Rows from expert 31 of block 9 of the encoder, named by matrix and row number. Rows with one number belong to one neuron. Each number is 128 + 24 x the weight over its row's rms, rounded and kept within 0 to 255. All counts start at 0. Numbers have three digits each. After the name is the row's rms in percent of the matrix's.
# up: expert up (encoder.blocks.9.mlp.up, 32x80x160), inputs 0-79
# down: expert down (encoder.blocks.9.mlp.down, 32x160x80, transposed), outputs 0-79
up.0 098:148112105143100112070107127094131121133166154128136107162122132083060155117133140154164152078121140139152094124115126154114120133193118151110093151112108122158110142133131142095165101137189134118146135132133135162156143143126151175106142116
down.0 114:116121115125107095167130104139158136119123118148124116105136137156123095116114130155071142171105142088151146145125146163108127121101161127125151099139102148104162066149140138165122101115118124166092150162158127150091067182106099125153126093
up.1 098:129129162108109104116154167132138119146131128165144164131117181146136115163145110096123128105157129130133145066150152120121129135144130119164118131135139148108117126104152138114127147130125090099102156142168197148095136154136108094158074088
down.1 083:118120116120095133106118110155169123144186125101131118177123130120138158131140126158135085141152127109112101128146107107108100169193117130097124127124110123125169146145097160108119115087109158153119132131104120086078134129141125158151129158
up.2 085:159188127130127133130137137109072122142084162085189126116129102104125100137112142134103131125134142099105129138125175097135118139154110122117114144104159160113128159106133181162132154104101101123173139115116131168112127083148114119148114115
down.2 120:142139107167127097144109108162124132145162098142076110102186145159139117129119152147135105122126123103133135156165160144052162142117162123112122122124144098064129088117135112139137129133106154160149148163141071107103128129095102150128139121
up.3 097:099080164118100121135114096149110163120101148121069108160145145098155137127163114121138137147120136114085169108131140143155119104124118105140117156126124123136154133116125136126181140122093114177151144119125091128123124115104165131103074122
down.3 077:196134100158142110138162120164135139169090147096204135117122090139111112124117125121132162122133103119108139126127160131171163124151116139137130111119107119123098137134153148137129151145157061102131151139082133120129131163143115136143133131
up.4 081:118173165118111140131152113151127111112127096157069137165133106132160107118148111113097064098095117096108108117157101156103146093121100155147167142133128131143176154122149150139125140127145177118132111168134103113117134083134162189099145099
down.4 078:132172136122143157103149112110142143127127163120098166108128159146109164134108132138125139112097077083172144117089076144103165086145136130122130143109095150111116112117135178147102106118150161108129075148118164120154116112177133117165142088
up.5 099:130137165138135121087120152149096120123128125105167137147137100125136120133115154171138156117083171120157088144124085165156137150116069147129123117137110083097113117160147136136130132112165072170115185119135137133104133127135160127101136169
down.5 085:164109100132156173128128111091111129131111104159141109098116124123097089136132122172183129080131108139134130133125133095136101141136113110133128133106092155111132137136126098173137153114111124117113112063133145149156170125138122083100115123
up.6 100:139145113130102152155111157104134182137143153104068128148087148137159094147123147116099158105162112144099117164168153120106134181132151099130104101111130184132119129096132154134093119162114114136157133147122106158139117129151120142174142130
down.6 091:178090152145148091138116087146107136118109144143157086147117126130132150100157143131131109124112137114164147152124111109174172120147131141172107139150142150129122078138150153163150098114130117157132144101103135113124200096131149137100147118
up.7 091:131104135127132145121140180137123122069147121119110119149149119171127153126155132132134134112121112126118153079117150096166134135143124131188178117154092092121144135154104128187136127095139146132120144170108109089075119166133153155122079126
down.7 092:099137133144088123120137072124163118170097113132110127101121139096152166128138126157163128160141166109153120097168119141093151126133142127128105150096137116134106174156132135104099139155128108122138084128146150140118103124124118063095122109
up.8 105:094143131158164081154134134153128140106111108140134093120080103162101146143094189129108150103104133134103183172106151129138133157122153148140101134087114114132128168143126130110151146104166122144111105136089164160143143090116126126154107086
down.8 094:151153162084132112149133128102173119082147126165113127167116133152129104172135148127166144151149184138123076124093110148160126081131139156166089097135111133128116093078109103159129136127114118080161099107105140140176119148174132120136134133
up.9 107:132089132128152111096165161104131165146143097129138139097115186134152115107106142152134110112151143070147179118130126074157151115144125125126139174124134156097155117128165128112119114152124115173092127111131103129100157111143137163177101133
down.9 113:110107109120127109112092118127158152123098158102111099136136114158160134135121093117085108170135184124104099094160106146164100109100158130121095116152171114089125147112085145136151112162161140146136120123138102169076139145167115094130137161
up.10 102:122139139133112150086134106127116172098096120121146168125105132119154070089098115133102143134135142093147109139178122148137122117123161131154112141111108131150098101147176132160125120123112139169143108148144134121139117120133118149099094123
down.10 111:168125129093147104108178146119122156138110106091175103097164110133089168110188129112133131101144139124109127136150180089145150115154102124148147138167166108139142080130113143116113146103156167109138133092139103140131136090091148127126119125
up.11 103:090142122131113135072145140114109135127119126100150180119129142082120158115115121177139137141163144178127093127167157166066088141129150149085141102135113148158129108085134106123146107139152147166137132159116148168146115138148109128109093090
down.11 135:157132139167131114083144158105128085137152135145125135173120139136112108156065172157114113100132133125109158078122126104149158137169109180122111141138150132104095093156133114126151125140121128080145099148126104156140159090149175164124165101
up.12 088:127149146109135140103147133112147149138160129133118081189147095176109139117115130116138121168056117091115126103131155153131154120119105124106092142146110121140174125130110120083109130105139106125129150148135120127061116147122122150123144138
down.12 113:120100086097132132107075103105112097076146128112123126106090157081165127154120141111149171141170132128138118187110141106106127143148124115139143115094121116166094166155136103130121128102145163152124113130102172107184137104127126108137130129
up.13 120:106107160110135142108129154125127106133130120143113086160125110173123124091138153088127168108106159128102139152104118137119110121106162147159130103102070152145153108149104140083185106109129168157114128158097131140125104154156135122109138122
down.13 128:111168091122122146100146112114116163182092174118129109135139115125120140150133118124123100085128104136133102080116126113138143122137107108093110175165166119133141162146111140109132144119128121079119123118094128131066110126103108125116174142
up.14 091:129113156095136134105140130091126140077152117108121169102072129133108105117183094142141110135147108092136121101139154139140156086155145118157135138140106136172125121152131094113099130133135149164126092101116135159126137118096146156158096118
down.14 091:112106123119159116145147083130064179129106121118125084107158103127121123149142157158140123153130126132129144145148123164071092149070133087117150142143145116109101130116115103138154132141120141146119161177117104125107080158123119135069135140
up.15 100:141151134100153115108148140121136098083112126172128146129168200169087165145110084113110130117119146118162135156113116112168107120090118133114158102116105072142144102154125142145142133124151135134118122141079127133106093143136141155095104104
down.15 097:126139101119169178108149158135132136127106147129141144125106100104079109138135120101179127148101122133107090154111103109097134118140109116136116177165146118143120163105179139132147120115092113133108146129128131128086097115149134131140080131
up.16 109:133121137102136141140140123144119117104149127127092113124155077160140120129179147124159126159071112112113115106102123117133124093122107104184156116147107104174156174141117130086092130114155121129115140122117147123095123142089138124119106116
down.16 135:131071125145145118132131147141167111096135135141147135131140130112148114091104165047112137122121159133120118175128110104177111108135157166163136106128145149131138090152153161137151134121119149088091147126160087116132163120139128131143137158
up.17 102:091120121113151191136119150103110127133123158106134152100161105167136133129074143133142152156109115150118104107150163130125136078139117141134140140147097178143158116121116130120130099123116114073115134159130085121161131101125156105122138159
down.17 087:148085141101128102141103185118092142149132120104106118142148105135117099128132151166118088142119138117077134122118140151138130143106089125093095159112112109128137149182161158132140129120106126097104166148138161175107131087166127111116128126
up.18 091:105103163181117148119187157179159112093144155071120148096152155121144134150151140170103117127139132142144171138125134128088096093126133093124060130161065148148120140134138148112113111147161129146092137163117143119110122114143144137134109125
down.18 075:136166129108122133094117125147119137131123081172131106132134108104105156140144124159135137146153077138110126131169100143166117184147113139156071156128104112120086161098106099170106170145139096088138119100166116111134139134125088138100114116
up.19 096:101124156136112124082138136120128107111133107128130146121132134129137153151146149165148121128099121147123129077172152112120108148105082150122111149130136127090095124095120154191114156138100135098139135089140114137110112119093152118161144155
down.19 123:141123099103119170166116140131113117107126146125141152118127170124113109157150097082133143139188154111131152166115141119130102093124176117164106069125102143115134113156112100123138109112150106163136098140133161132113083147167110121106083135
up.20 111:118161165149146105139102114114113139104125145137157128146110157142112109135125127122122136093159158143113120097156161158158116137167122114114094110170146165125147158085122122185134120148123117143108161146109170138106131108121108100178140116
down.20 130:132130115139158113080174205124135143138127124136113151119152094138124171131102142123112105143129183116112175100148125156144061090099150136126132185146151113118142070138149127071108143137132121149123114126102112151130158158087137127094129089
up.21 115:128135169124114088135115112136148126111126091136080136147101094129144181131174115116153121130114069124150110097128114146156120117135138105156108192147099085179124156140119129123119134111179110111115168089145136104128112125091127139129113151
down.21 121:126200167145125124111152130113107108141113121150150079110140123125109140100108142155093146122130152136136146139152098146130150122139105142139131124121138154113139090134114165138122110121133185166129112144113126145110169110091159142169125125
up.22 105:134153079129135198150111140128115131149150123122100168121081120120157081133145131120102142143144138138089119191151152111138186167110172104106142139106121134137134136127175105129098124137119129126122129129102104137149105152152165138105124161
down.22 106:121152133169072130163125128123107111141119109142097143139142143122105148092110070144098103101135121155128170175113094171150132144117118144123157191095098153101147094135142129111094156091139127121106148141117109117137162115125131155143086135
up.23 099:104109115099131117125105089167120151113130099133150141125123155160119116099141118130150135145133118159102096119146121141185086126125137156112166113148080083146124147097094090140152151105132123147126130119040153102107182122061132160128116149
down.23 076:161168077138179175118158144108111131136137151153120131102121128105150120148129160107106121128118095141135159112160105161094146096120114151131124125186115130096137150137122107137111096129116114124111126107178116124078127095124155174123155131
up.24 109:159122142104092128135155115108099115116112095113138122091082090127101168112140168123097100150140115142115097149137137156127192108127099125126135127135135097125149118092144101154132121152138144104175164113136168130089122148116111062145148140
down.24 091:109087117096131151103127135143150131121139112098086144136144139137140120123138104068114106139149120143086134138129113152099082115147128151120093106115122123115118181106143177119130172195150130123106119127153114139126132145134101146126090159
up.25 099:092132122145113103121143139122130085133122141132115102160142142107163159152110181127135147166097122141143116143098143113111135142128094118107155083167108129082099133099112156119129166132126084119127107150140159147112143103177118144133117128
down.25 117:160127129126156138148146133111158164138114115080124142120135114127063115112171071186123084114099089124120128075096139144141148112122131126110141132119163102124181122147125163137100132143099179118137156114120140140121116103060123142126105115
up.26 087:145146163131145109127139102125124107122100155118090141087123171180118129118116092112130100170143124097120119118135097090168041107115131112111105148079113127172153138111133160109163123145117111124108179146125095118159140120126118072132170129
down.26 093:128119135099137124113111119164126126107124121155123130114128139118093111146086140223110170098111121106109164164126120120102131134160129169066112130104140130115142069128155093136135132114139111162111113121113187175174071154130133124135117081
up.27 095:148160144154123121145105080156099170151095156110158126113124147123128125139132123135146121143143088135147071158134122133176115137188109133124132130107154133124085149091175162140158125111110079114132116157128131102131133104153107122132130124
down.27 121:140140116163111082101153118086102160169129165155120109067179107153172184104076148130093121128085159109108149058134154132117162113105109160095161131146146148111124094129090130137105149156113134150160136126147103146132113140124146122113140111
up.28 106:138164140140141121138141123134130176128111131105159111164102121130091127126125117148131125135147144150112164143185142147122138127165135096072111124154163160090112101100096089145112097093124138160115167142121168143124111110110117103115123080
down.28 129:121102140146101137105106149131141114149123151132157156108148122095129106123078152069126139142104103132142133143160113176100134182109120131128121181129101131145154092149157147098161186171090117084124134156187131112156132145127118126120175121
up.29 105:061149174173130164115140138135165121116080186151146117155138133143114132123146188168121177103158152111172131143130109119134139118133124111131157105101142102169128075136114100111130120161174116137137123127111133128138127160144159128122116129
down.29 091:141143138086122103157115106162144117154131147146139114134132143128145115121115141083148124138139134156147115099113104095097127114149194148158074131088105119152154148101128141117091102113093102159140177105124106136121175141123128153147141104
up.30 112:138163135092120131143132070102165163119107142114115133131127127115179097156122130101110146056127144103149152189138136121131133151128155120152102153135114147130079116079095139102113141131104086123108135125125141157162139109138171114132167100
down.30 116:158125153116115137138154124113149200159108145117119174101127119081142152194093132105104095079132174147128108124119090117111120129096148151132125140115144082122109133149124129108107102160144114088152118094150110145092109177161152168101137086
up.31 089:146089125148102100097113122140117057121112109133108086122167118102143192128125147131128170099071125144141131141097112112152114130103127130135135086106137094134125130124120126150135146157164129120151108146127117121063145131153161131148089183
down.31 092:104132115111133167150112153149128102088119127084119187142093143129123111143101090091106162152152097140113128163092126136117151101137124112145106125146114090197185117154150129151162112144119144107110120084111161122151083127113115136147133122
up.32 100:119089131127163084094137167147144097127143149121127136159102113177101107122129134093114133096107110135135145110118126138159093120171132140157104131108119119164159108178151109129142117107160157104101129163111154112113138085145124108142149159
down.32 103:112147143106116153179095111137120171141138092118121132089176166129149135062131107155146114173147128108116119094127150104102141122081117136143141087139108141091093114113112102134109151121095095147177121129127094127109094197129194151102108130
up.33 096:141162114119076109143115152134172155105099112153162099120139100121118139151104125077123115137152162123117149152110122156136162091177133137118138152146122095108118153149149111111110155142141097124106114126152143158129187124113089162115161101
down.33 097:130093132149109148157111129133083117123135136166142111149117125122093091112137146183138092115099123126164111118123159120073144141161115128115127116152105119110113148115116130130123162162151091151167125130160125149153136102140147128102120105
up.34 096:132148116127126124140106115151120115200111142133155111134120130122112106144110147103122165140100151119115111157110140124126147131126133135145132122093146132180119063142091133117121147141124176109148124126085116115118136097061143127119158085
down.34 093:118119159144135103149081121098124103128128147109115096149117138140155140137143142127129120138154126089110110102119153133184127168111141122117098128114179114121139170123089122175131119118141159134107140123122143134103119101120130100144128143
up.35 110:155157122087144126123128119106119192143101110107109106124153115110106141164160141125136113122132145137113134160147144093132132123080144152137163153161127160141153133128166122143119114156114139162110143106149084120157091158087145146156097137
down.35 122:126125098154161059118151115082158112108164086096132133110097151182156083162107141146158130101149133129092166110130130104129147145128149108119171106105162121139140104160118144153148112149111130118147131110115124101135109146124152113142147128
up.36 117:101137145132153100120090136099130100066150154127160116107120099136133140110126162114133128147129110150124111140107137132165132120141105110130098127154156121146159154118100141165159147126184168098142151164086150115138088169088157140136180144
down.36 086:092115140106147153115147107143121101158108093123067152121147130170140130139113104081133126144152088124143129089099139077097143087114155126114169140146150128126169155155103121114149078138149138104108132083094129148131118130132160149132155150
up.37 100:132106099111120170103166136126110119176133118110142150162112142124093087144104125139153104121079135144101103140130140133120129139157106154150145099141127163114119133082150107138127118101094137153147103103129137125127135141088140155106175077
down.37 098:114159157126139111149106123122119108136088110122126091104149114122115143114176108129154123105149134159155096173145122164123094136135134113099095119100143119113141103126123104150169166130124117091136144127139120103151089094148098060132176225
up.38 116:116131084152163144161142123139121117156093177122152128145164126117165063078073130095100154144124156110099094159123146081196105120138126114168140089108158139144120105078164132131114102096129131105131125149130110112094157163153149100115139149
down.38 115:108143151123143161125125079148110095166101175140140120181133110176093158175158130134111101096134138151122139132128118129099161141079126120067087169137108123116157126152089143094146111150129130137099131161137132115115088110117131112147160157
up.39 105:157107133130130089120097125179094091138150178076134100129151136167158118122095121092156118096110126143123103184133115144152138140134123113101107105100128128116149121090138169156121144088122112159140122119135115139097121103115111159147145153
down.39 101:120151161164131156137102110105137092126174127163124130161107104142096123150136147146121138193121108130114168148121127134135112135165116136140133142109098134139125167152140136104096101152086146122152133166135150129129099138129183107126078081
up.40 110:104122169142122095137081105122148094108150111111133107129130122108076118157120100122090125109113149165135150137110101154114125160129112115126086123172142110135108122137187153114150111130110143138138132103098170163139114122127124104118120118
down.40 089:119109152136130132143102208132149116148103100148122095156112164130151120091176112102155129142122136112140098142155117115116119148148080135128160141148122161179170148094061104177094165179119085119116123137092112143079161110148109104134117091
up.41 085:120115152101099137137132157101090090132113145207112138143119101125142108164121151134141112126102091080101122088123109136116129094113208177171114100127116102121133134107140159123112134096144139167091129168121102110160097103160131150127145116
down.41 084:172098114105167087124104143113080150105141140140136103132108128121107121174137102131135163140143146137158146116167086126105126171083120129144148073126111092124068111114164108113139135120134119146173104141149141095139120140138108139118100139
up.42 092:163142086116134120128109100079162166111167116118101152128113132128169108124109145126094156148124148085141070126144122101120085142130152163132090141102101145141115108118111154116158117091124099147174171130123141109165134122127173136147162137
down.42 086:119123128141118114155127154162109183133116166143104107163166105113120117115137128129105087125126085178124154159126145117122130136138099151168121137123107139148120080109127177143133127141109102092112134119085146152169187137118105146109111109
up.43 106:171113101103130115166132149123149156155109125113126113149127092105128142133096119149171104130137119117119123109146100123132130168110150106086155187114154104167114073109127112144163133158092172146114138095088095146143130130115134167143152163
down.43 080:138145148123132120153162143090099135131142139168160130089136138165139139173146132159130104109140128146155092128133140079079129155166145132086127116125139137103151123127140096134120134122161152138099085171132095106157106126135137152173160125
up.44 119:126155153151129122116123134142104139082122153113197138116106145140119154149120148108103127083149141171143136154164125151159096136158125117129092122116143141092120117113134133187130142127112132131165131135102145161126151103113132107168131086
down.44 153:074092129108166170143156125141106128125106144132112088130131152114200149110122144105141143111113112126088093137146114096132130179147128102090168173186132132110081130117110142130137146108162142150079139170114089105100148104127105161146155166
up.45 103:131110144126129141122170145145157160107124147109158149146125152083125081105134137150144141106127142096140140146155167124139072131126151116117099171159104103174081127114132107106137112133158157133131115106098129139132142170119128142158110127
down.45 075:124154113108120111077129172105077155129121143163104134130118155147111171140154122101141116115130138130165115149129104160116147102149120159124135164117121120110156096142141123128147155129177150152140100106138115114118157117139153137138154182
up.46 101:163123159096135105127102091177123121114138133112144123123151107138132143128092112158088125184112120107134145127084162113182121134120109100120148160122148122125108088126131090116124122095130155138141114110107150097177141116106130146150113115
down.46 081:141140109106149108107155122096150089171078120138131110122098154122100153117115130132151114134157093136167152112143157106100158110141111151160144143093081156092117133141113102138103118098151100179128143126157126170120152151133099161114135152
up.47 129:146093131134147130094128141132110061150134152139090091142131103142110110110152121148149143128075100089132113125072103142118114104173101150147082129084106077165125111174174144107159147151140162114142105135119130139097110113117136136145140126
down.47 135:132177157102129141168170143110156134128138110134136132095125109133143145125093112106103140097123161171097151119132116140151092115068147115160164147127136170118138148125095115104106142127133105142103111091108096133110169183117159148142097106
up.48 096:121136111104112164140143126097115124145138118142152109161114100085087158100128143119143166143130120181109105149128149118086074094084167134128133117132113107103091104128117136133135146148113167135109115154133136116121160091076139110146112124
down.48 082:129154119155133129089097128198163156107142117097093130138146134118160140157118095140132114099115152046105140083147126121121174157152082095120109096145184097126143128148109080139099159146131121149120112114123163162111095161158128110141100095
up.49 093:125117105127111126128166119099098128161155109134119117135079157162123074111117089125125144129103133114118143186131147184149090123192166109120073136107093130118104138116140112097162121116126116182161135121143106183089121103108102154148143134
down.49 101:143155172084103151095140120159110142138148143131172120171107132157091136110214125159134137091144119122156127123164139102152134097094137139142119136089126134125139105121133172082089126126145124122151121160100165095133168106096110097138139130
up.50 100:094140118062153110142089095111083127095142127115112106080140146132153110124123146128141146118142159102116102148132111121092102108140153127157140092097118152152104104114159115135149119114135146179122141145131119143107119162120095133134089143
down.50 101:145144144099108174106170140135133163128098151128148163135114120154113126139135116082132134126125138135109127128157111123128096100146105144115135091176124121130150134105084141113051133127157133103151127155100110118108095109126147130098092123
up.51 103:170138100159154132138156132164106120105093162115125111091175154137105117129095088188105127136127106111133149144119120126127124126109133162127134156118165161173127080097089116167169127090106097147135107156123154151096119148122159106140112107
down.51 080:128081116080133129120109139124125145130119121140168192180143167121108131151142138119158131093094153115123115167133119122131117052123094153098140196099153160144134106131119103144146133132121161163123103137155111102167129127173167154117128137
up.52 086:113099124101121109159105173127145065142118116113108071128129076127143094120162116150178101084106147108137122133110121138076140095129095118119159143106109104120133164126105169092125095151144200123126142104120142147131123155137135157098126129
down.52 081:107116111105167110152137157151141150102130131117137136138150132147174134120118115065135104127114123136110142139168132134177130110149159141159140151140110142117149121125099109154145124114121145169135144143129114112106142126114091130148111118
up.53 083:148123162114111070120125151129084090148138138142148151128117132108105155132177157165156107119106108134153085063110134164121140115169117095101120128116112140120123111155096106111150139128168136175123138165144166138107194082119103122112130147
down.53 091:128147112143122103134083167118134146136141128099141113177102134150124118111095139148103122131135141097081126144121095137123101159119200119105094114131117144158125086106154144117166120164128135115110162159108116181112142133175112153147122132
up.54 088:118098160159121135119103122127132120104147138158102109115163152097158125140121120143132111136150142094148169073146095113094138122117120135110124136117157117135117135142129112131144111150176120135116123141119106107130092165117150127108100102
down.54 112:145154127138147151135122089114095148108124100097141115132155120147100109131151165090158123127127094172128102133131132111117108141128112120117089147103093113093140134099145117145168159131139127134148171142121103081157127106114100101143168179
up.55 096:120107094122092154144145117119134099101134116137092169161124153113093120164126143092122151126122132116088096145152136130102087132117182124142119160111162131160131104099153136109153120109133094108167157107145155152156072135090109133116168103
down.55 087:089069105138124093134046154137158117154148150140131152173087118150155178146111166157077113096131144135147100147100158163142156129161137111121132090145148128165162130122123128146119115121116125115097117142125118144174111151132127113152102118
up.56 093:123121121095144170107143107075138135100154166094125121095160153087109133123137100100139154168177109137132138143137123109149086102102117141125116167119095127154126128130170113099195090131161087146145096163174094128115168105141126143142125116
down.56 086:124132157149145115107169131153136129118103109128084131158126099138146178115106125112113131115113098099151158134120168135088141097131119108089154124134122175091159130179125121153130132089134097166105159085140155151077118149120112168141128124
up.57 103:067155149164150191130122110148116162080149124137142147136137161193100098148119156094092151115151124126126142150148077132130087118066141085151122095143142134163142152140148152120154139097107104157153129168094156151142126152101149163136120109
down.57 087:131141102110152124178158164066140128094099124122069136108133136101151162091156130111103119152129120136143100103091118151127133117118166159123128118125097161169120120058139120154147118157137129120153152104144121099124120132081069100124103128
up.58 099:118104122120105107113141126164094129114110158096153147101113156123112120110168132168104149136136163122124114102163115155123059105141128115141091151104142140108145129115108174173097114142129143173155162160120116171142123128116110109143102130
down.58 143:149136126142109087101134130153136066113105165095129162112113135093107131102122125140119152047113109144166128151123124163131116104182106099118118142094155115128114169112164112120161147098140167122125116114153127139166162112116105116145168095
up.59 097:136124079143093099128111097123121091112119130144187124130097155122127127153123143089128118133113135138118167095142098115122091144105168109091148107148183119157104103150129187159115079139086140160135104144107110159167085126097175130142148103
down.59 085:167108136132133128130111150122145148168144101094112153157142139132184148158108159086129134157118125134157117075139130175119085125119114113156091135132125118150096153113102110159154141129134089101141175133135150173090086101115083116173146125
up.60 096:135118139120138107103121183130127159179108112120204124111127147144153101161163112136109064126129177150145128113159140112116155143187119080134113196100165170071114149104088132122112152113128126112083170106139126129102147140116120120128113095
down.60 098:131132160144135130133146128123090117081124144126171124110158103165136153150124132100142131124133091121098133081104113098143091174133104166083149106176102094144134104130114163118124126067148165104133119141111142141133114124178120115098142144
up.61 093:150126142140158068134078125121115119125161167157149137134144135129107127097137119111131117119080157074125128109137133080125090160116115151153098090180107100161144121153114125131129123131161164120143097080122086153124117112165123097124099149
down.61 075:101104171162082145142149120121128109139106104106142124122098165092127098072158114124147147148132110142134164107098129160096132131118092079135127154138094088145114157156178093120132113127099112134138111169140143119123104146140085162142150105
up.62 097:129150149140163150167105117146120133123102122135136081177130139180094119130115130109162163119155126134142110156130125116065111149141127175110120117109127093158144139093133130144135171150091152166119095126110112112113118125081131142086132125
down.62 083:143153128141109099123154158155127150131107157184119148124118150099148125133128097112142080127087145142153122151116161090137101096140124140129162147131097089167092128098122142098150117116128127129119154148157121159148112103176108123079071108
up.63 090:130139160113132110089130131104111052140115122138144104084114123129114145107108176109120120113122120103137112117115142143150150119165134128128127150119102146139140120132136121104135173113160108124123144141139104124101134144116120134158129108
down.63 090:131148095153090137143108121138150123141162123160091120161115126115130100135175115179154146146151106138121097127114119101092092116132119117124115096110098139167103177115127126116098129162134091169124110136113165130146129117134154119116076154
up.64 085:117147113102104117144125104142135096148098141142083169100140146133121120123178080141126136119096138122143107123073152097123112090127162110141121116125155106204110136102098149113166111165132124184111104094072147153092145128151158170168112104
down.64 070:149115132171160142102121119099144125119104085141166146115100144112130141152117143092144122102127107158149122167154132102130132120116084100124121152149093152110155109108176080155122133117085087116096146123158105107166142113164114138161191129
up.65 093:090119109144102142088124140129115150135100117113195133106132141127145144138120134150088115128147174143128117131185152123078111125102127142104140095152145173114144144070105111156119095111131099161105151151154162130111165129103122107077101135
down.65 123:157163159111169105134182118095145124156175105138133134136120110168117123120113163120145141078131145153083179150090158145179093146107115140130119119145123140069124092140130122176135110079110112114108137094099149115118087153158132127141138112
up.66 091:180100113149105079070128150123141133115138137104154170095162133113144150076103132174159100110132107170118122119083044139152107130126130119117168136092156152102123095134143154120153131132113095158138143127163140106094140102141135138164167142
down.66 076:148173123123115145144131142129103129142109142093155125143113126117112099079153172161150150173106082095143138117156132116148096096144114144193107096151111151128094156106154117110131106115122110116125136131076105073127138120145137159152082119
up.67 091:156126148074171176103103184127116119092111142128157114161144127158105141116157136137150110153134104155140120095058105172172122146133138162131146121128102132140142115097126113115171106157134148146154139094147134099113122083146144127098153083
down.67 082:096088141143103115115101133121127141132125130145106153124116142140149133138150104174132171159075122159138111110127186159106088114149145123128118118135154121117153140126109118113132124142126146112076152159121160141128111168110149100141093109
up.68 100:119129119113145172145097118159157099140091121111138134112096087127186125131133133097145139056166126164115107164141089085141141164134160096133149157152167132114106145126136102129126160144136120112110125103097087123091140129145161085153090141
down.68 109:158080154132087054105100102143116121131130161140123126159115143153118154139129105127124154153113115137157133125116154150116131130108160108106141130088121092154135100162118138147148124154129132127129139161154163165183084129168087119110156127
up.69 092:144171099154107131169099138065135109149130155150117126128098088112120121168116108123167109103145137155125111143115126120115153106101148149099136088130122131113108126173159124128107164161156120181150142174148126079135141121130124145140170117
down.69 082:102102123167135153154112137118085138117125148168144161115108119143079088128104142121112122138105130130169109124104168144141152128125116123109145081158086127086186159101157108136133096160148132173129148107110156152103126139138125139100150124
up.70 103:119136165192134138117153129159135130084124088090122147124175136171127119144117139124136137131100153075146155113124131154163147115120117156138115086114111138118117099120113098102150130107181103147086139145129100118095099130118108154167107119
down.70 078:092119086109127174116149174112133084145104134111091163101110116119098120101104096142122121118144147164127156147104169124067135105091118144127111121094121131110171166145104116124127163142103125142118115125131191126114117125121141114105160096
up.71 100:173119152121130085138114143144104141154140162091113117124145164108098165118160079110120152131109146093136149119155128126142126128145045099132127101141106113171103096121119124144174127109131129138148129104147092161085095139159156138140157172
down.71 076:070122095125136194129112090101114132106094108115146123164119136108146094113101156123118164137163096135098081162122123116157145076153134129168102168095093152102151161121129128141132133114084120157109120122118154160130158127141109124101148123
up.72 094:176119140114177173155128103071146118140134093159147132133108136142105112135113112162154148138150117093110113137170118094113077111143100123121166125163152142141119120198145118178133157109096128120139177098106128123134112119066119155136101080
down.72 073:119132136128115160136096088162120154110130185117117129133164103153136137148150103151100148098116142110105091110137124117097120145100121100083122204133115126104132112124060145165126150159137137128107075101099128132137147099167122139114130086
up.73 102:131128113146084118096165143109086129154100147108186146116139197136086147091108089156109088105155122122153127092142173153171127134115095108143170087147104153095143109121103096118115120120164133178120140165134123122166128138143131108121145138
down.73 107:133104117142155153108080156120124130106112148134153137140132115126179142108133179073141119162122156155133132161099111120105161118159158146140112144133115138137147113106165146148134138136103105107114136166122125142134153113159128163143126158
up.74 090:132118109104157095142121130120145131133135122173070118136173110112088115121155148175133112174151108115132113114099136106120135064119142139149124125136081126150160117114121145088148151122125125117145132150131157132146120132127148135092125155
down.74 103:102105151098138119108126139127114096082137104102177111136059138124196154117095119102130145087095159109139133144108148116128131128119130105105171144175136090160068112119145133113122119094138157127148135124090141139148103131137129132131129129
up.75 093:124165125185151152139107130123125102158103148092134119138135141112173134126140115071120143114099183156102169142105129140105129169160117131109114142107144152109156109130143162136148111130144152098137156150105119147092106132131114072130160144
down.75 083:143150113144128084116127113152159153122108092128109127126110146112166117157111110168142129165139118083114108126167110148126169115120169131143109119128138122142130173122129149157079113134110120152158107129162138147118134135119096151147122158
up.76 118:125133132127091137115127136145112163142111135105190139174113153145118172144112133122126151136148152144132152094129128099118166173141119135104127131185110168120106100115092119102123171118125071119123118132107147123071115141164153102124125121
down.76 117:129158112135158122140141113087163105106133121162126106105112133110096114099095139127092142120173110182129127133119140156151103089113113128214125072084149167137133146099117145137156083135098125134119127101124134065132134152103149131173121116
up.77 109:114103122150140114099132127105118135093110187163132186130129153154131139130114181149154122129100163116125083140163135116121063082103119119112162117138105083139110120117130117108152130145121126160150134112102104146106145167127111161149132103
down.77 084:155096114124108131077115161103111149111107118121132112105171146142124135159140168105143103105150139132148107142135133186144147094126137147126096165146155126128119119147127074127111132080120125139153131192141142125119055141117108101140146118
up.78 104:145137079141180095077162158062108163103142112163156108140130140165098108147058146138124152136116154119065150136152162131140107115132127137167125107175128160115141096118122140118122128091068124100108158142127143135107099115137128153124126121
down.78 105:122134116116080133116097108142139101127130150097153120173089153113116138065177137132143141150138133178176113126103102147121099117114105103119124137056084111150110153152105106104166120163161138174161132178142161106139118114139127113125139130
up.79 106:194121148146154138145145078151134127134128158137147141109105130121095157132124160112154120112116180083171121098122119116141112082120168098143109126110177102157115107086105126140125137133145112096151150158131103124141107140113116104111108095
down.79 078:138137107128091109130110150153118153125134139132093147152149140115140129124133119110156130128133135130126108128113130098146127125113093145057091098132143133124086149153184140138126138105097087122112136081115080141114151055107110150150094180